Weights of a small sound classifier.
Model: 3.85M parameters, log mel input, norm layernorm, activation squared_relu, patch size [32, 4], layers 16, width 192.
Training: soap at rate 0.0021, 15200 steps, batches of 256, held-out accuracy 69%.
Data: trained on acted Russian speech (Dusha), 26041 training examples, 149.4 epochs.
Rows from block 8 of a small sound classifier, named by matrix and row number. Rows with one number belong to one neuron. Each number is 500 + 50 x the weight over its row's rms, rounded and kept within 0 to 999. All counts start at 0. Numbers have three digits each. After the name is the row's rms in percent of the matrix's.
After each neuron's rows are labels from the 100 clips, of 14848, where the neuron reaches its highest value: "responds to" is what is common among them. Only what is clearly more common there than usual is listed. The data: acted Russian speech (Dusha). In brackets: how many of the 100, against the usual share in percent.
# fc1: MLP up (model.blocks.8.mlp.fc1.weight, 576x192), inputs 96-191
# fc2: MLP down (model.blocks.8.mlp.fc2.weight, 192x576, transposed), outputs 96-191

fc1.25 102:387476494538507466488547495628518508513499474502591510425510441501536463545446522549563528494509491536408555588433495624525522490496438558521634496486550496405527525536457567553633506478523545575520501451471407576490533540467424438489493491500463525432480540515574497480420432529462605543
fc2.25 098:503493501488481454480545560566531493495570507515436542456464483389427515530477501519528494434462481558479521488442441499510612445475521496450538535505469516556483458552581497493464520540522471461512515467548570467527520525515478438474431483532497578427497504381493518531492482582530385457
responds to: emotion: sad (74 vs 27.8)

fc1.265 102:484488469555422546420450544553570480542451532531516533484419512483391485455516520509526519518569441448517537517434525474473461539478502531460432486582460550520554532608507528450432442584502495549443479525510487576527473482497499627533584381477535505512599493465468478441465459530411481550
fc2.265 103:478463530514495481467479499537484500514540439542499459536590422453530447507468602425493421358437495496483483559544484482521501509532582425581467429477529529481458490479571438557587558509576486582586553545543493599536457442464467451450468537478512501480598464545496604342468577506551503427
responds to: emotion: sad (62 vs 27.8)

fc1.414 107:514523523494534453504429615516426475477538556426536482552488496442485446504599485509416469531485414567557604556434509538527556568579516556469528553455500640418548479508542516517421505391483468474438434519591452500512510589548433517528511482497435521575572518493473484525546514425454509490
fc2.414 103:454467432510520558495529531434592481435556490496533528492466441567532542509450455525515502497522590484494471582493573500464471463441477512524464574538526482586433455484482508533461516530539495458618556497448587574430436534321475441451488560532531475466618516526493545437474517555580506529
responds to: emotion: positive (47 vs 18.5)

fc1.84 100:608505416474461494458507483506499506525533443431530499479574499520511540484531427439503541455415561491534497573522580537559488496463444574439470566487482593462435541513613449534465398432451449493566558395451504513539436523514532499502601517466476533397461499504519544577509452582503529618
fc2.84 098:504501579524450474503571396497498508526513538556454455476581476543573543440447392521507485539667527489479445407481539558431509577486541490583534468480531629583513490517474453462542451505493361417436530479555469507446476503384462530512554480509487578474452531506494572440438509404468467529
responds to: emotion: positive (55 vs 18.5)

fc1.249 098:506406512508411519558526559459443513497406446576491454560498526495417482520554539590438426499522547533552480544495506514446487548537634502479392586518522514511556543460491549562492493488446589492574552501575501486537494554501436483534468468522487501441385554474553468535549576517491501578
fc2.249 102:480539492492473491511584515574613542550580544584464490525576411454520557438497480481508393543480555494574541461450480538391516555539424518412469412499431490583531564496494433467420490517448485559489487503491503486408492543531533495513552496560584498509523558516448507471510524464525542588
responds to: emotion: angry (47 vs 18.3)

fc1.123 099:544460630431533571526433455420621503474380517437545440475460594499474522453484431447448481516543542474462426549566451574429579480537499446527488485547410478502477576418506554466461491487624469548540581508520504511560557448522538489499474536475545467399511526435604439520490475554498538530
fc2.123 097:540616557445400427491398519517428501477547447512561477449515533491433517528472638524539591542527588479509479520494400475502494471588504545573483505447545563516477496468442565462455486475544519523455484457538541522494494484451502440511500530517513519492476553567532497529480475595495443480
responds to: emotion: angry (57 vs 18.3)

fc1.324 094:546568505536525455463591573543471566576494564526485507511513448539481496464461579493513533427429454579495551487476561528444526515492571444478512484560494496533584541557419524437489473541534518574549481588546445539529566508475554475478549475510576451492526470388566512487560500521599512509
fc2.324 096:639505537547411506533462457439471504511457518538518412513462466485498555489502567527533562511442552577521459496581418489501437432585579522531466529431573462461513498579485436472502578424560549474510494558542474467401568502479525558499432488441533486600550581467451508550469461544450546421
responds to: emotion: positive (40 vs 18.5)

fc1.481 107:480502549550499511535546429551467642507494542563409513575480557467512539571515503439477436489487450528455529537507352537541518597462559454548552585439488447404407517534489559515542538447528439468626590538521465568471508506547530509442416569467545453459479480587639541494500483559539530476
fc2.481 113:526561399525506414467471475487494449521515526474473520536548438512486500440526491595507485523510461558351436561503598514462570545561394521431580596469512586458469587594514491460496447559562512414420522521508495444397417508534447518487472474479553431387423441426400474493499444564505423523
responds to: emotion: sad (58 vs 27.8)

fc1.498 095:528490432498469586457532589461527528530508505463448488497537475509522506462533585543568462539509578469441467514546518439534517609451466501451505476438565618440435417520536453548540514568492508490473477509469495510583499488508497518498505540501453468501463590526546533516484493426547479535
fc2.498 095:521470519600522472385516535449562485467573535454504497409479572518463394474524488474514503489475469477456470512515548505459516465417460425650494442466507489471505575465446616424509456535505560535521416458535465534480433570460587559515450546488602410591516506489466528563493539503596507468
responds to: emotion: positive (57 vs 18.5)

fc1.294 103:489516510512445604489524491560527553438557509484443496501513508565461493536506526467540486463527465527457450480357541373564496450490457494459517550423554431463509534514569521510529492474514450569436530575436587553500442583546498604362604538529353539519437422539533474426518510473424379516
fc2.294 104:526511500566480457580435472498477482465462495500465552571590539589424501505453505405499453502434486530540483480490595459514467509510519521478466551483573486536533456458487554458491507463457469449506506543479383429502583525467538443461509568524455580455527523494490488622472547530433521432
responds to: emotion: sad (60 vs 27.8)

fc1.30 095:526471543478507621476554513519436562439568544543455423492586520466449444532445451455564515463490451527543598558493513440544433385367451513577492498492602502430558455519462470512482539495560488517521432504510527515525521555532390512509500462576525479497475437538457567507478558498583582473
fc2.30 093:459553467499514453594514407554540568448396525537454500488376425505495504488444507525550535452594587574543499493492494486481499441557590492511512560497534515461557406575567498569523473359504509527448540576441616526436479403511453500469480536574451553519602475513507476558490416487529387507
responds to: emotion: positive (50 vs 18.5)

fc1.158 100:589458582505443532478507575509522466445441473526542414546562502559457508559430506472523479497440580451414507471517527480515539488504472558394472548507442503428632524579459530506545474508479505447420464502494548513478418466474434531509391509508552602504516449466542545409437434473616425545
fc2.158 098:505490535531383526498475466498510528592557562595544533555584541461432464460587421516559514460541571492433442518527437481558566472473598421559563465506463498419557493529539497495438542512553489493549488506593492491551446454480513512511438472430488479566435522467517373470401457419532527430
responds to: emotion: angry (50 vs 18.3)

fc1.462 095:542529503460378480551539486512417589530564521501470585483486445506515580455424415432456546434494529536515586507458474418456553522529439451513455446490483584484457499471534455547491523541582493564552499554441494567562530473571485470505467493377513546434503550553436453490451502543406541482
fc2.462 095:490451505466500445453422548500516501452550441500561539511570441484543479584454437479489559458509449575497495484522454506438507483449492551618589494460551596539507524520562484583430599536621473478391477511613374523480357427522490456444430553407443537479413484486524576504580460459570503481
responds to: emotion: positive (43 vs 18.5)

fc1.416 102:514559508436491704447510548438554519476443529528436644520398481498479451436482501418547431516495519517550473536447511543547499502370473539511468441524549520518608502441623492550558580472435463604487448451454510538547492462554492522589578536528556495538490577596425465524443492486543590527
fc2.416 104:474409457470509438522509540500480478398479501489573440468495483455488533500502463562575553519428495486511560517543421468555484508503517507491493446514565561530522545529533481385502481486571471530536427502511459471545508500425592496459554479504478483446470443520529586545562394570507381527
responds to: emotion: sad (88 vs 27.8)

fc1.261 108:570488514453532570445475517530527498484421439536509479452519519557475596429447525447478496439453499473490508567433508560589573564406470437509464430543475473514432567491431620418502558532519531481418541516538520542460485551469434502499439424551490489453472537552445498461407476522468498533
fc2.261 107:451549452539591544502541527603502515600531493487506455478569439525434442470600409469509478469578536485506423436425361460492476492566531431477514543527610481464476549494635496510604552516549411564478608609536574525441501421419507464488414501537555550514520487547491449554536577529474497452
responds to: emotion: sad (57 vs 27.8)

fc1.110 107:497532542410560438436530472483479438504509450530557524551494467501479494450445505561508470426380444454524523520453466488551463476548588406515416470464542540469573545539475550445580494532486520441478481507438467459450513520469521619444444519541462518541547417468442528572503523577453522431
fc2.110 097:484537564516504470582471492481529554611487524496451491450532471491499511534579398410471510454553597483545510558458528470605455511427460457544492430482543521485475497521537489588603585592367553395494566495442521484450554442410489516606493489520437546536540447513476551479558527588468433446
responds to: emotion: positive (52 vs 18.5)

fc1.218 104:547604597509483473498529459509554547466420501525499440501493484555466551453532521538428466516452534456558525512457478538439583504494465548569512518457521450468493580487502434529561434511511499476443398449554545529507447520401518393485529509527453537385445401591431588504381507482598611568
fc2.218 110:521469477526581533596512461556488529468462543510516635451584603541594477493464524523604467554476496518530481531504450581546495563578563511482381524506467518480552411359484521556548505462484551504400456538497466520539477433430475521476544552390521547533514491558454499486524503492546552510
responds to: emotion: sad (61 vs 27.8)

fc1.150 094:348482516555416404544477548563359526430475498493574481478588527504479503479438527523422476553483533517573513509506464619452493484438502573570417563558578546481577537539473500537596547511442477561597428536582542470501494522507499529493479549573606535548439557536491436538532575530498444517
fc2.150 093:535596483468483491541489473438476488509521528561497486538541426449526405440495480420491458467569559649566557508448534477380535485464544497437518452420537419537526561509494478509511541459436485483469491443493530525575454465367485461519608518542353570486480488472522502502447494465487460482
responds to: emotion: positive (49 vs 18.5)

fc1.364 109:557503432467526527532416529459455521584490483470539573448456464502435548415517494600504451526427445542513448530543471483611501414513546494488494544523480504496556533523413518504518474597441475462562558700534523466489490589453537536526504489473519548493452384599517411428582383469534576559
fc2.364 102:453437522517566530575517485510436464515506415421534444563492538523505399507451447513527517587511480537516441468448503461514482566452458499468505430473539612466515599529458560552512466495557473579475479535451516514515475511524422639570440469579426579498531565563440456445467481500460442498
responds to: emotion: positive (46 vs 18.5)

fc1.554 100:512510429406476461437523613553570394579511519495439435484443581580657522443497472491583489595493429504446505438520542477540547488382517530502403577501539548501556480492478461527424553542463503504526478527558515484504565463498502443488532512563480533477468598453565466501530465492466557519
fc2.554 102:390438481511517468463586447508413363457575476535524526533485563480415426464516533539481462522413523593537520521532481529500489340439512536529458463514572494427495456565532519483571451560550446477577548525467421489555518463452568551505484511488521326509522492548528486471369527413556497537
responds to: emotion: positive (49 vs 18.5)

fc1.331 102:416442390450470522461506528466452436447518529552585467476393457428494376474496533475443493482472424509509462495456610511577496452449516570562485479493549547520493528447510628495501509552409487545516494421525502501498535530479570489515493449513525514501431528465485500422522461561597563490
fc2.331 097:529440517501489547550526544606523397507568469424404501539503456349582555494490490568550483440437573515445537459507404573508515371501466545528515534465498451464482541610558482448525530462536415415553452537519407502617574546542533465515494475535480546470499545486492497428525521514512497544
responds to: emotion: sad (83 vs 27.8)

fc1.359 092:533492560464490521594490549470513542645500528570512428429420610507500517485513543454557498537522523491503494528510504411463533498448444501459506502531459503462557463535597412511545595504444425461529586414492462484474591461565450465431508471575530529477457522441511478415644470527415470479
fc2.359 095:526511454491558491543493458483469531581447475556477453503507529448472473563537535526513530511533539375576460509444493468463500502443451420431439491398536432503474370494466587431523412499499551471446539506553577456582513546502493491493454513514521634640499537541564545444458528529526564473
responds to: emotion: positive (45 vs 18.5)

fc1.515 103:522483511497494405456512534601539696465431456468506534404496388499547538538458480537461447436536535512569517548490516503497547426534562548523517513493514508502528519442451448563463605508466599544551535448495434505480513477453480481473454482471554492543477541477458517446465475511441531520
fc2.515 104:462579514478484404493520564451472471566571474540455510467530466531537410497510512470555500501457452588487568472546507640489564502497530471462502513465473487455489504461539436528433476437442458492527429492569473483595431493544467536497489550580440484559462515468463541432570522521402515465
responds to: emotion: angry (49 vs 18.3)

fc1.196 101:470448447490493516463452436530436573460595521503541530413492500571522438508480541498502606503658606532540448455391451452491517530407476492450506462468543547501472499449475492451530599531440518566463467511456567563532642513473500478467433484546473540453474533462523503404442581502480591434
fc2.196 102:539507534492444510502548439452549562435534471466445525471526514486398424559539428454467529492422470546549417466485482533446523481447431526476500464579538566531507485479574505592570520499500597546491447453493466556520521425524461498526601555502440496559515558507547485631501513527514466436
responds to: emotion: positive (49 vs 18.5)

fc1.315 092:489392446451548540575521421531513500459499505484442514548510507507622477462515483494432484501461519457549623479513516519633415497506459479486560551520490513490598529502578481420533510477495475505524498527481494415541495543463481589545538493491591558533530524504475445575475505506549548540
fc2.315 097:477541515553542585553479527512528470537602603491458516462433423442517524509500532463485538541477550439589418554600506617532526517503520504474519533479490522481428489435533460534545518467525550499640526475496453402416440440487452434469457523387479470522504407532671446492474350503524565513
responds to: emotion: sad (74 vs 27.8)

fc1.555 097:467443501479527475505429609535448454548461545457439556585438518471520582420476491496486498445516456519434567620522504462617506421422465523515445485527539491366550483487445512549429488454485508499498460460517504478566524558589524490540568515541584510531488433567514571472516614546514490453
fc2.555 097:468539505485466504518532455437504565474481532552522558470524531580561553516505447540494512533496560376549478506504541452525462536484492585525475481463477474440523553473563435500489500514517440491518518564504511486496571560432510464426515518532526536456512499502461595557464542467524500586
responds to: emotion: positive (43 vs 18.5)

fc1.373 089:500539550492466486580441461544475535494511520541480496505495474514486439451528406446531527528420431507511539481411572528464451418458530517509476453531569516499494376538495435513409515513593536491588487450604458501577521468501450542477516574541567550449423484583445515409522522482429676495
fc2.373 088:482483425449519549429537423455550395477514509506541461544469463522484605498489568504518502457468551408514474504356385357477539484531438455565568504479508550483486463379524456454441475552515454468446562513534511529574425449495442530373517519513487488495518482547490486501502556477475536487
responds to: emotion: sad (58 vs 27.8)

fc1.443 092:500512498544470442453452500550587546523471518493596426513450472573455520540502453486517563458486568502420570463552566564457586424513464580598575547566510397551492563437433517444543496504474477494535526494538569562390417472515621539498547485499514497482515473492479482509547527514620430427
fc2.443 089:485435485450512538453556422502340456481466486508519481478409502523540532512515506481438460472391447473603433460527510509525463539525603412476530486432510498426448533492526510492504527451440500478494534432400481499565545473493479519527561558495400391489469579578570489490450445454481473557
responds to: emotion: angry (43 vs 18.3)

fc1.477 102:451450462455458548594482436449400582417470528415515465630593487494530496542451481622501529505470515415479535590494563477516514504481471527458572573510559406479453465540549549539490493424549441462477531578340552530472562505538468583455540502545451568469456514542446473445519509558494476516
fc2.477 107:481514495542592525513380512514588527473441537559500506450403435452549580583517466482438525557521508532459485514487565508554540513438537486482511473462468497507496548470473517499526546538531583533536474469451423538534586466496510426548463513462507463486563491442570452522372436537464495498
responds to: emotion: sad (59 vs 27.8)

fc1.168 094:507511501546491566527625393517547508468521558586457545561487476454457583449545511444572504476576512494491533508593552492423475501432445415466467501456532434519484439496474504512470435538506477508576505427465467571438556520478477568470493490602451462505538495620484481425462519462585549473
fc2.168 092:594510453562476490560459496515489485545486527475569491665539443521499486448527483513499508515457515445541526471517530559579559447496516541499471522479465553515435430517461463514472523403510317508510554470532533503467415515471573432458562509390421539506498479549518442462502514523424602424
responds to: emotion: sad (58 vs 27.8)

fc1.497 100:550523448497511491500466516469505544549513495496495585493519441517537589469573483457460526446511496449504497503514556514548448593422449531456533555504506645478485478545636530496461455462578579456465453431442462480557439441460533603514577540489471469470509512476534567532505456485449489490
fc2.497 095:532515488515454566464494431462466536482552487527447455351532504494539524551530459509465545574533578551465522464460492483456550617463512459722468450540448547469508559450545502490444517435457529444389494471534436563551413534455475542534476547570490520506515487458502571497490468447498522456
responds to: emotion: positive (75 vs 18.5)

fc1.371 103:563499563504433452546437444556531542478522545397466535478455412536533536522409478568496341503422511550430498512530497474485472490473441416462516475511511578506515513489517537558484541525559585483450483479467550483497485458489437462508445502544483514536500516521548458364578491518450490604
fc2.371 096:508519451446449412415430524458484496487502516540567618545540591506553526496464484497521497538433501519548488489534495572496584415554489480590535474466559532550468681606527488458472584509459501528424537496490532463571509565586535504463532528546403591461402492516496479461473507554553457486
responds to: emotion: neutral (66 vs 35.4)

fc1.424 089:542358437557417581528526583504526561565574467395514493447484460508413472524486512542475451512516582468459524426566482526546506462490475478563550522465520486493555510580533549494489502607407514481535502500557483571499575548452533533384507474473557514493528513527532480424474498579520571536
fc2.424 086:483535562526573503495443501465459509460501471522425427431428480538471475481559464550421484431500475479438458437533450576634486529511573586436392550560501497474456425536491466476396471445526438562531525508529528464482469468501573491400449449486522522442534518462499493548501531506636457542
responds to: emotion: positive (48 vs 18.5)

fc1.274 097:451432405404514514576549549471488480480465451488475528546484527482480508393486487443585523489498393488441533505510563468592511567526506528504526469393505420575539481531557550415528531424537456487622464534486505447571519387555519472518514479491463441566403498499532416470579446505553507529
fc2.274 095:542537473578510575489512563535483491440457481481450507446453582499461621455520559586452524487501532552528471494513458597508488441506427543572513564525517545495481523553571496386522552462478541480542560464562427485545529538498495443472463480457477502501487509559547527468452490537527493525
responds to: emotion: sad (86 vs 27.8)

fc1.38 104:487513469482570417411465480480526522599489467520553381431556447457529484445499518545496483438434520472494541597529551452513628476493479440465447535480468489487490566524507523534579482527416501430463531485425446434485469429379476572427556498508408510511648510420524464516520485525562501505
fc2.38 104:401616434532522496525547566432610568517507490534568489473537546464441480442468619523496480370498614538566489603513545471513485451462487563453518479466556555430453619528466521511450538492507617517496510507466549419496582440584504470586512503529508476578481527520508505441565513453486596487
responds to: emotion: positive (47 vs 18.5)

fc1.332 107:490517499541487535471481534441525534456448569523490499495400396462605479554546469535495568436454461492501508553450513507438510566489485553498451560465391512490471425473510511503521517508459561434420559515523495569547578514462536533456434542466386531552443561495514464437571468487570476472
fc2.332 110:516497502420451378493533452518441497523514499517374567488572553637506555511492444425494520470496477472426419513510566518470503558425560534568488556471472532539418526441467516466487504511451459516491491506483523354485516511497449481556511550514488478458486482458464474525607393473494433458
responds to: emotion: neutral (60 vs 35.4)

fc1.300 098:592483524399487572521480518434457522478614564499562387486520457438442489524438531438480514492485474497491471412550425558561450400446441467446505538539432530532538499488556547530439505541514567545447549514466462485441539515450495574489414473489508543489630414533535538450461471455479608479
fc2.300 094:526541465483460526560399531485475522381559537469553480555501439494504418520413532540466458488403510538524478424555499507595599477578567539575493487573505521487535486503551501542531473474457492524553462515454504506557458462504536540456562521403530510476501408514506466513566409568458467450
responds to: emotion: sad (57 vs 27.8)

fc1.271 099:513537494519429492448541515535541470461503505513457509513468544530499538506433521400463540547430594453544481536629569435488557587550476426475551552548497531551502563623517427477489498580508451559495462446479587574562452557631500537484498460527478448527415398446616557524552496444486534476
fc2.271 100:524497475500612439486482466490415474491527513477536522519518424477512522514526596502477398502467499557536471524527511500458396486426522489564436474534536561525457529516518551497575543548473509428456545531552560464471479485517447496498595513479478457518546603555525531567554525594490580419
responds to: emotion: positive (58 vs 18.5)

fc1.513 101:535420513578545482490539492536484575483458471500461479495450499450514495528474448659454458475470510501517418425495540551486510485442517504629552455551555538606428528497453406503527518617545537556424533565605482511458631622485478460525561465578562413461496510474485538542528520550518437480
fc2.513 103:466497462449551498508605540564500489423472553405517645591471497561515501456476413484486540559472542458482413551461536592484564470470555553516497504514477502568475464477578477582541535476481498391566395481543545485422397533483504497506487412467598436479534481449491519501491472498464512459
responds to: emotion: positive (50 vs 18.5)

fc1.100 097:495493460487441530494430565503519475473532535560488487521516534460512476604460453446550517589468519538549459509477491500421409503532487558508507603602417419411552455393543414508481469554486584549526395452614506485541640460488501489491518456429561468468536529508513505347503513505499486412
fc2.100 098:485577523472457490543581534476473485539437464521600558524409518514540414485524419391598394504589512635534469492533432541473533488471557557550518566457431598478507569396436597481444484481541505518527551575482523413489466495489498441453481489496544535502524519482555580470551481593509488506
responds to: emotion: angry (62 vs 18.3)

fc1.298 108:500495442601502523481552503457488492577493513477470502539574472503533443462428439470510534467512466494430533544589534413495597475538450380445417409465461473523474542498487667522511532485543580562510524519444476467466506560559438622470454537592439432556559398544435515610504543572549539481
fc2.298 102:540501444505436461536476463447445569533479480491574539566589425538478491479599464465471555481405475509481488352469508541562510468535419570545497589458571568576489510486523440562485502421441506463550443404495608519551418519481533478518553490424483491507420518492548366495504598519484476524
responds to: emotion: sad (56 vs 27.8)

fc1.400 101:478487582492427581537583543499453452547502535458506590481515600515528576430545482484473468455534575520558495436489461524474403516501568500524502531481445523456514497486471447476491481516530478499445480433539501486509469475514506424601547581506521529468450512462444475487568530486313445493
fc2.400 098:575561556515478514479483533495475485631494507464577490547560438441575467428453427473465513570490488454489506612508502473571533430501515445560495517491444449473481548556365574601489468519492523545472500452527420473571565468599506532498613510476494412431396437504495584428443490563512468492
responds to: emotion: neutral (64 vs 35.4)

fc1.426 090:513543475531513503601491490506503524542518531529446487465551474655437420532544529384538418473467479500465506570425443632466484497575545468492505553499578446430530507475513497547434515356511489350548511427531414537579552491557573521472550510428539458603403492524447621505522486499461508525
fc2.426 097:536533442486542495536504546471455465423570487525507513487495461571508490453531464582462547472461486482435465534614496449474582496586472483523610507543481517453461547532545477536540480450411555464495506455482557441458489558508425494448532444486514424446491523484452502435490467475434401530
responds to: emotion: neutral (60 vs 35.4)

fc1.124 099:507484459386467610529521554465521518509405480498458535551461521499498478489480593433517532587497495475514532555496591524495488430486515556561611371441390469407443539513533512498540422509471409501477465503485537473546546521463482453472462547572533501498414473461470511537527464457463549456
fc2.124 099:505482483494533463540563524584549549512441491498519483404433487510444545571516409566547538594506554491441435526601472497493579593497522346427424457511483416474546524498532548367580421443444553518575526482484447535579473456536422436467507485453466545435533466454542499515511500545458415521
responds to: emotion: sad (57 vs 27.8)

fc1.370 102:486350510499439518552488559420566392443451508614481505470520456439494470470394504429495510539423635478501526522472506466561533528500484490494515476443463491506536487526341514505561486488389520554493441443421507557477524479472498481500508469706498391488503589493574530465466467452489496508
fc2.370 103:475543436529550423532519465579565480533429512535564435482400491547513521452507555524489495590498537502490510455525485592459452516407480549463542491498669489550555545464412549452549452479513521455522651439468560543457529534427474519477488468518457518545539448496467462514573425498463518572
responds to: emotion: angry (39 vs 18.3)

fc1.63 095:546502539468528384404526515497508522533445397463548533361473570488501420510501522518513501476496571447525504602436462530437545502485583578599482507585408475527464472476519558456536572412388547582546521541536454437549480458464403526435469496503506522570510485512507471497517450614477461548
fc2.63 097:503424499572418527478507535429454436480553485475433572494407411522513461440560531510550499519369524511464498448540467550442474507449469567396423529585464520475531557522554495584537502429453543530433540447504456536523528457524453477522509475489326469429413588487524542340420579489415421533
responds to: emotion: angry (73 vs 18.3)

fc1.415 096:530497507451473533511467490570522539499543415447560560476502457557540473640483555522480601578502460461421504504477461505524531442471467490549591489472490467543480500472495464595517450509535546518436465535562442522451446477514496513480510549485575448447516510446502493567574446456578584476
fc2.415 101:469526538493531454541552544557483484507465586556504450543444514558463529501475508460526456454535408510561513497509378560524494394512416520387512464513424509459600474514442560467538450527395485583474420509461460396572458388506386530526525553545450421496495488508502494542540557507583487535
responds to: emotion: angry (42 vs 18.3)

fc1.459 104:540508518402462519554526454486433581566479514467487528537488456461509513542517473396497404494567666469577489481539511421456443472454431553554539541429412480462517648455467575388510607478476511568439479496558460493474523522433547438518524538483457524466482474505487490581500447467504558527
fc2.459 098:541523552522546510483453449581469482480536365465522552476542505548612513503514454547592509501489333514569475449457522490574611500579441387562554533498464425444486446517517493479489513507514523486510493467529547505472516487478571473483458488512544445475538557521404537567521531542481374441
responds to: emotion: angry (52 vs 18.3)

fc1.76 099:514562489542461469579493463488474494514584452546508589474511417526499461527525425449499530513505492493440509567567546534498414516460470480619545452594517452487410482488538553519532525510467456493480504491462459452651530593530476590414472477491459486556442489435417531512499458504399449547
fc2.76 101:450490529458454524504495504411497518552473501488388506514525428496344518577451504549459546528450414485433521537577449391564486491592545390530540541447536438554465585429544507518499531506463533505434482504423465462478506492489603529582543525452463534419517414499437486506530489512454558390
responds to: emotion: neutral (62 vs 35.4)

fc1.444 094:523534450493467476474592608441508468579450476449417463426525547481506508573518438462512478465507556466470455510541543580477463433425479445473525555526482613516482476493596530470554555488486533486480515395478430525504494552594534463508510472506486411496410541545519508467553376465541518528
fc2.444 104:494579444575473526519510536520468582491489546456451538524540532517481445477526603433599543500392585477519431427493522518393495408460399444552518516543495483488467495542511531533541430502447596521545471491562402452505564487531504460465563492431378488529505487498440545428526510439499542507
responds to: emotion: positive (46 vs 18.5)

fc1.187 100:535528521455506564531530430472467452487528485547464531530497476597493517486451480486506501541475453476417564620531533430547548423448495508601415479549558463506628499520511457540469475539473466582498466446419485515513525547485498503433522474505465544494559493479348518461443573532525446520
fc2.187 097:546547540459537486524458490539364495501468596417553541576518610482554517631422474579551518437461538554459517425561484480470476478480458545475474523493505581554417429483467507500537513497505512467497492387514536471489396464364594438402596554441538481520472478555553560434485444513482525462
responds to: emotion: sad (56 vs 27.8)

fc1.254 105:475500438497476477588404548519481553501428530548525558484477501474500562525513457644527516513556395508556523489482479511539481533380487573569515448583491528556610518513455510570594578520455496461495467546533448520570547479527611494487433407473569536518501430511560473603467510420524478533
fc2.254 098:513490573533508541548471585553474515478467527394547478433460434529531463544428518458531380499502513480506484610518510553459406449469509452555554559488484433517451500536465529588494562443551484561578388569562404534453442530517484456467482521506469483518463408412553466433466514511520529572
responds to: emotion: sad (67 vs 27.8)

fc1.366 100:574400565449506529386532521471608492517524492511482575418576608591556444494502426493468489454546478558532471525592574548450440460511464491430500450434499486481444591512535495406500520538535466470541535439527491519468499518473519547460448545416543487491443460456494412539544598516503511549
fc2.366 103:481557442493537482496560469401438544477476540477476584536523470478492501488583439415421519477469487502498559446458400505496517506395541577549436433493554495513431489538610376459495555529461453535497460522492553431511525407601594530519522502467591544457601444462496513554473509454448509520
responds to: emotion: positive (48 vs 18.5)

fc1.544 099:442431416458449537413573527516521515430571488553536433473519461492487517472415485453505466400580507469521579492519568447534565491539449500545547461547459380525615518573549494420437490519518500483472492546561437542396474542546537487460407467532533512502429536463483560498569443525492473527
fc2.544 099:444445373486572509489519594495443408508520524439489524494509505564425451529480563417450516532475535431558464515543475528596530531524489445460501505508499570461532504480403488517516504450487588440526501540460515507497518566556583475425459518526452460538501426414486474549530512497547474482
responds to: emotion: positive (48 vs 18.5)

fc1.456 093:369497547415475481512522535480485539493417448520449466535525509447465470443523518493451484450465490482526455427543509546523444502621494535510499499541429496550586569470473501519466595483538495553540538496512463364491509492619553518526491426496459536430552464410479476496535506549507555535
fc2.456 096:522550531478572511469497416479555444439509383538546458445520446483509535433508621511547492447594496528553477389368598493541473441502527503516479459574628402477533561567509498535479588448492515452409502524481523448430478527447473533528495496536495564477588489497510485509533540513534524503
responds to: emotion: positive (40 vs 18.5)

fc1.552 108:466513579491486508477435547417458606541566585479501417523437502469460504485527499497524455425534471478485533473479449556533494463507536459566486578567489572561519499459537634472500547472518525464409530460452565563529491461481527570536504453487490516483423500381531316573566473461478528523
fc2.552 105:587555476541551413508519484495513507530465471458528439481482517544549551551371487571498529511487491447544527469452535502441527519535490418496556492555460498536456520482538478461473548487418591416491459504443531460423479396585598528582585484471508511438505393587477569399568442398498430553
responds to: emotion: positive (63 vs 18.5)

fc1.242 096:546451469461554561554528459570492480538525516460499575521518559529442447499388457438540405417490453562475558629467485475547498571496470524507527595504476395513552467497607440538521553470501481497455607487466506576533577474460458577427491443560490446456537520603411395470489413519557485481
fc2.242 097:461569395481458521510494503564415478539491572474577552501472481499564467517544571592556467544480563544423517427522454505603409440536452555532476509467529558530485436456522521459521483477520511488428447550543529416444470523447542437469545550511506488516478511501483505484481504497548517409
responds to: emotion: sad (56 vs 27.8)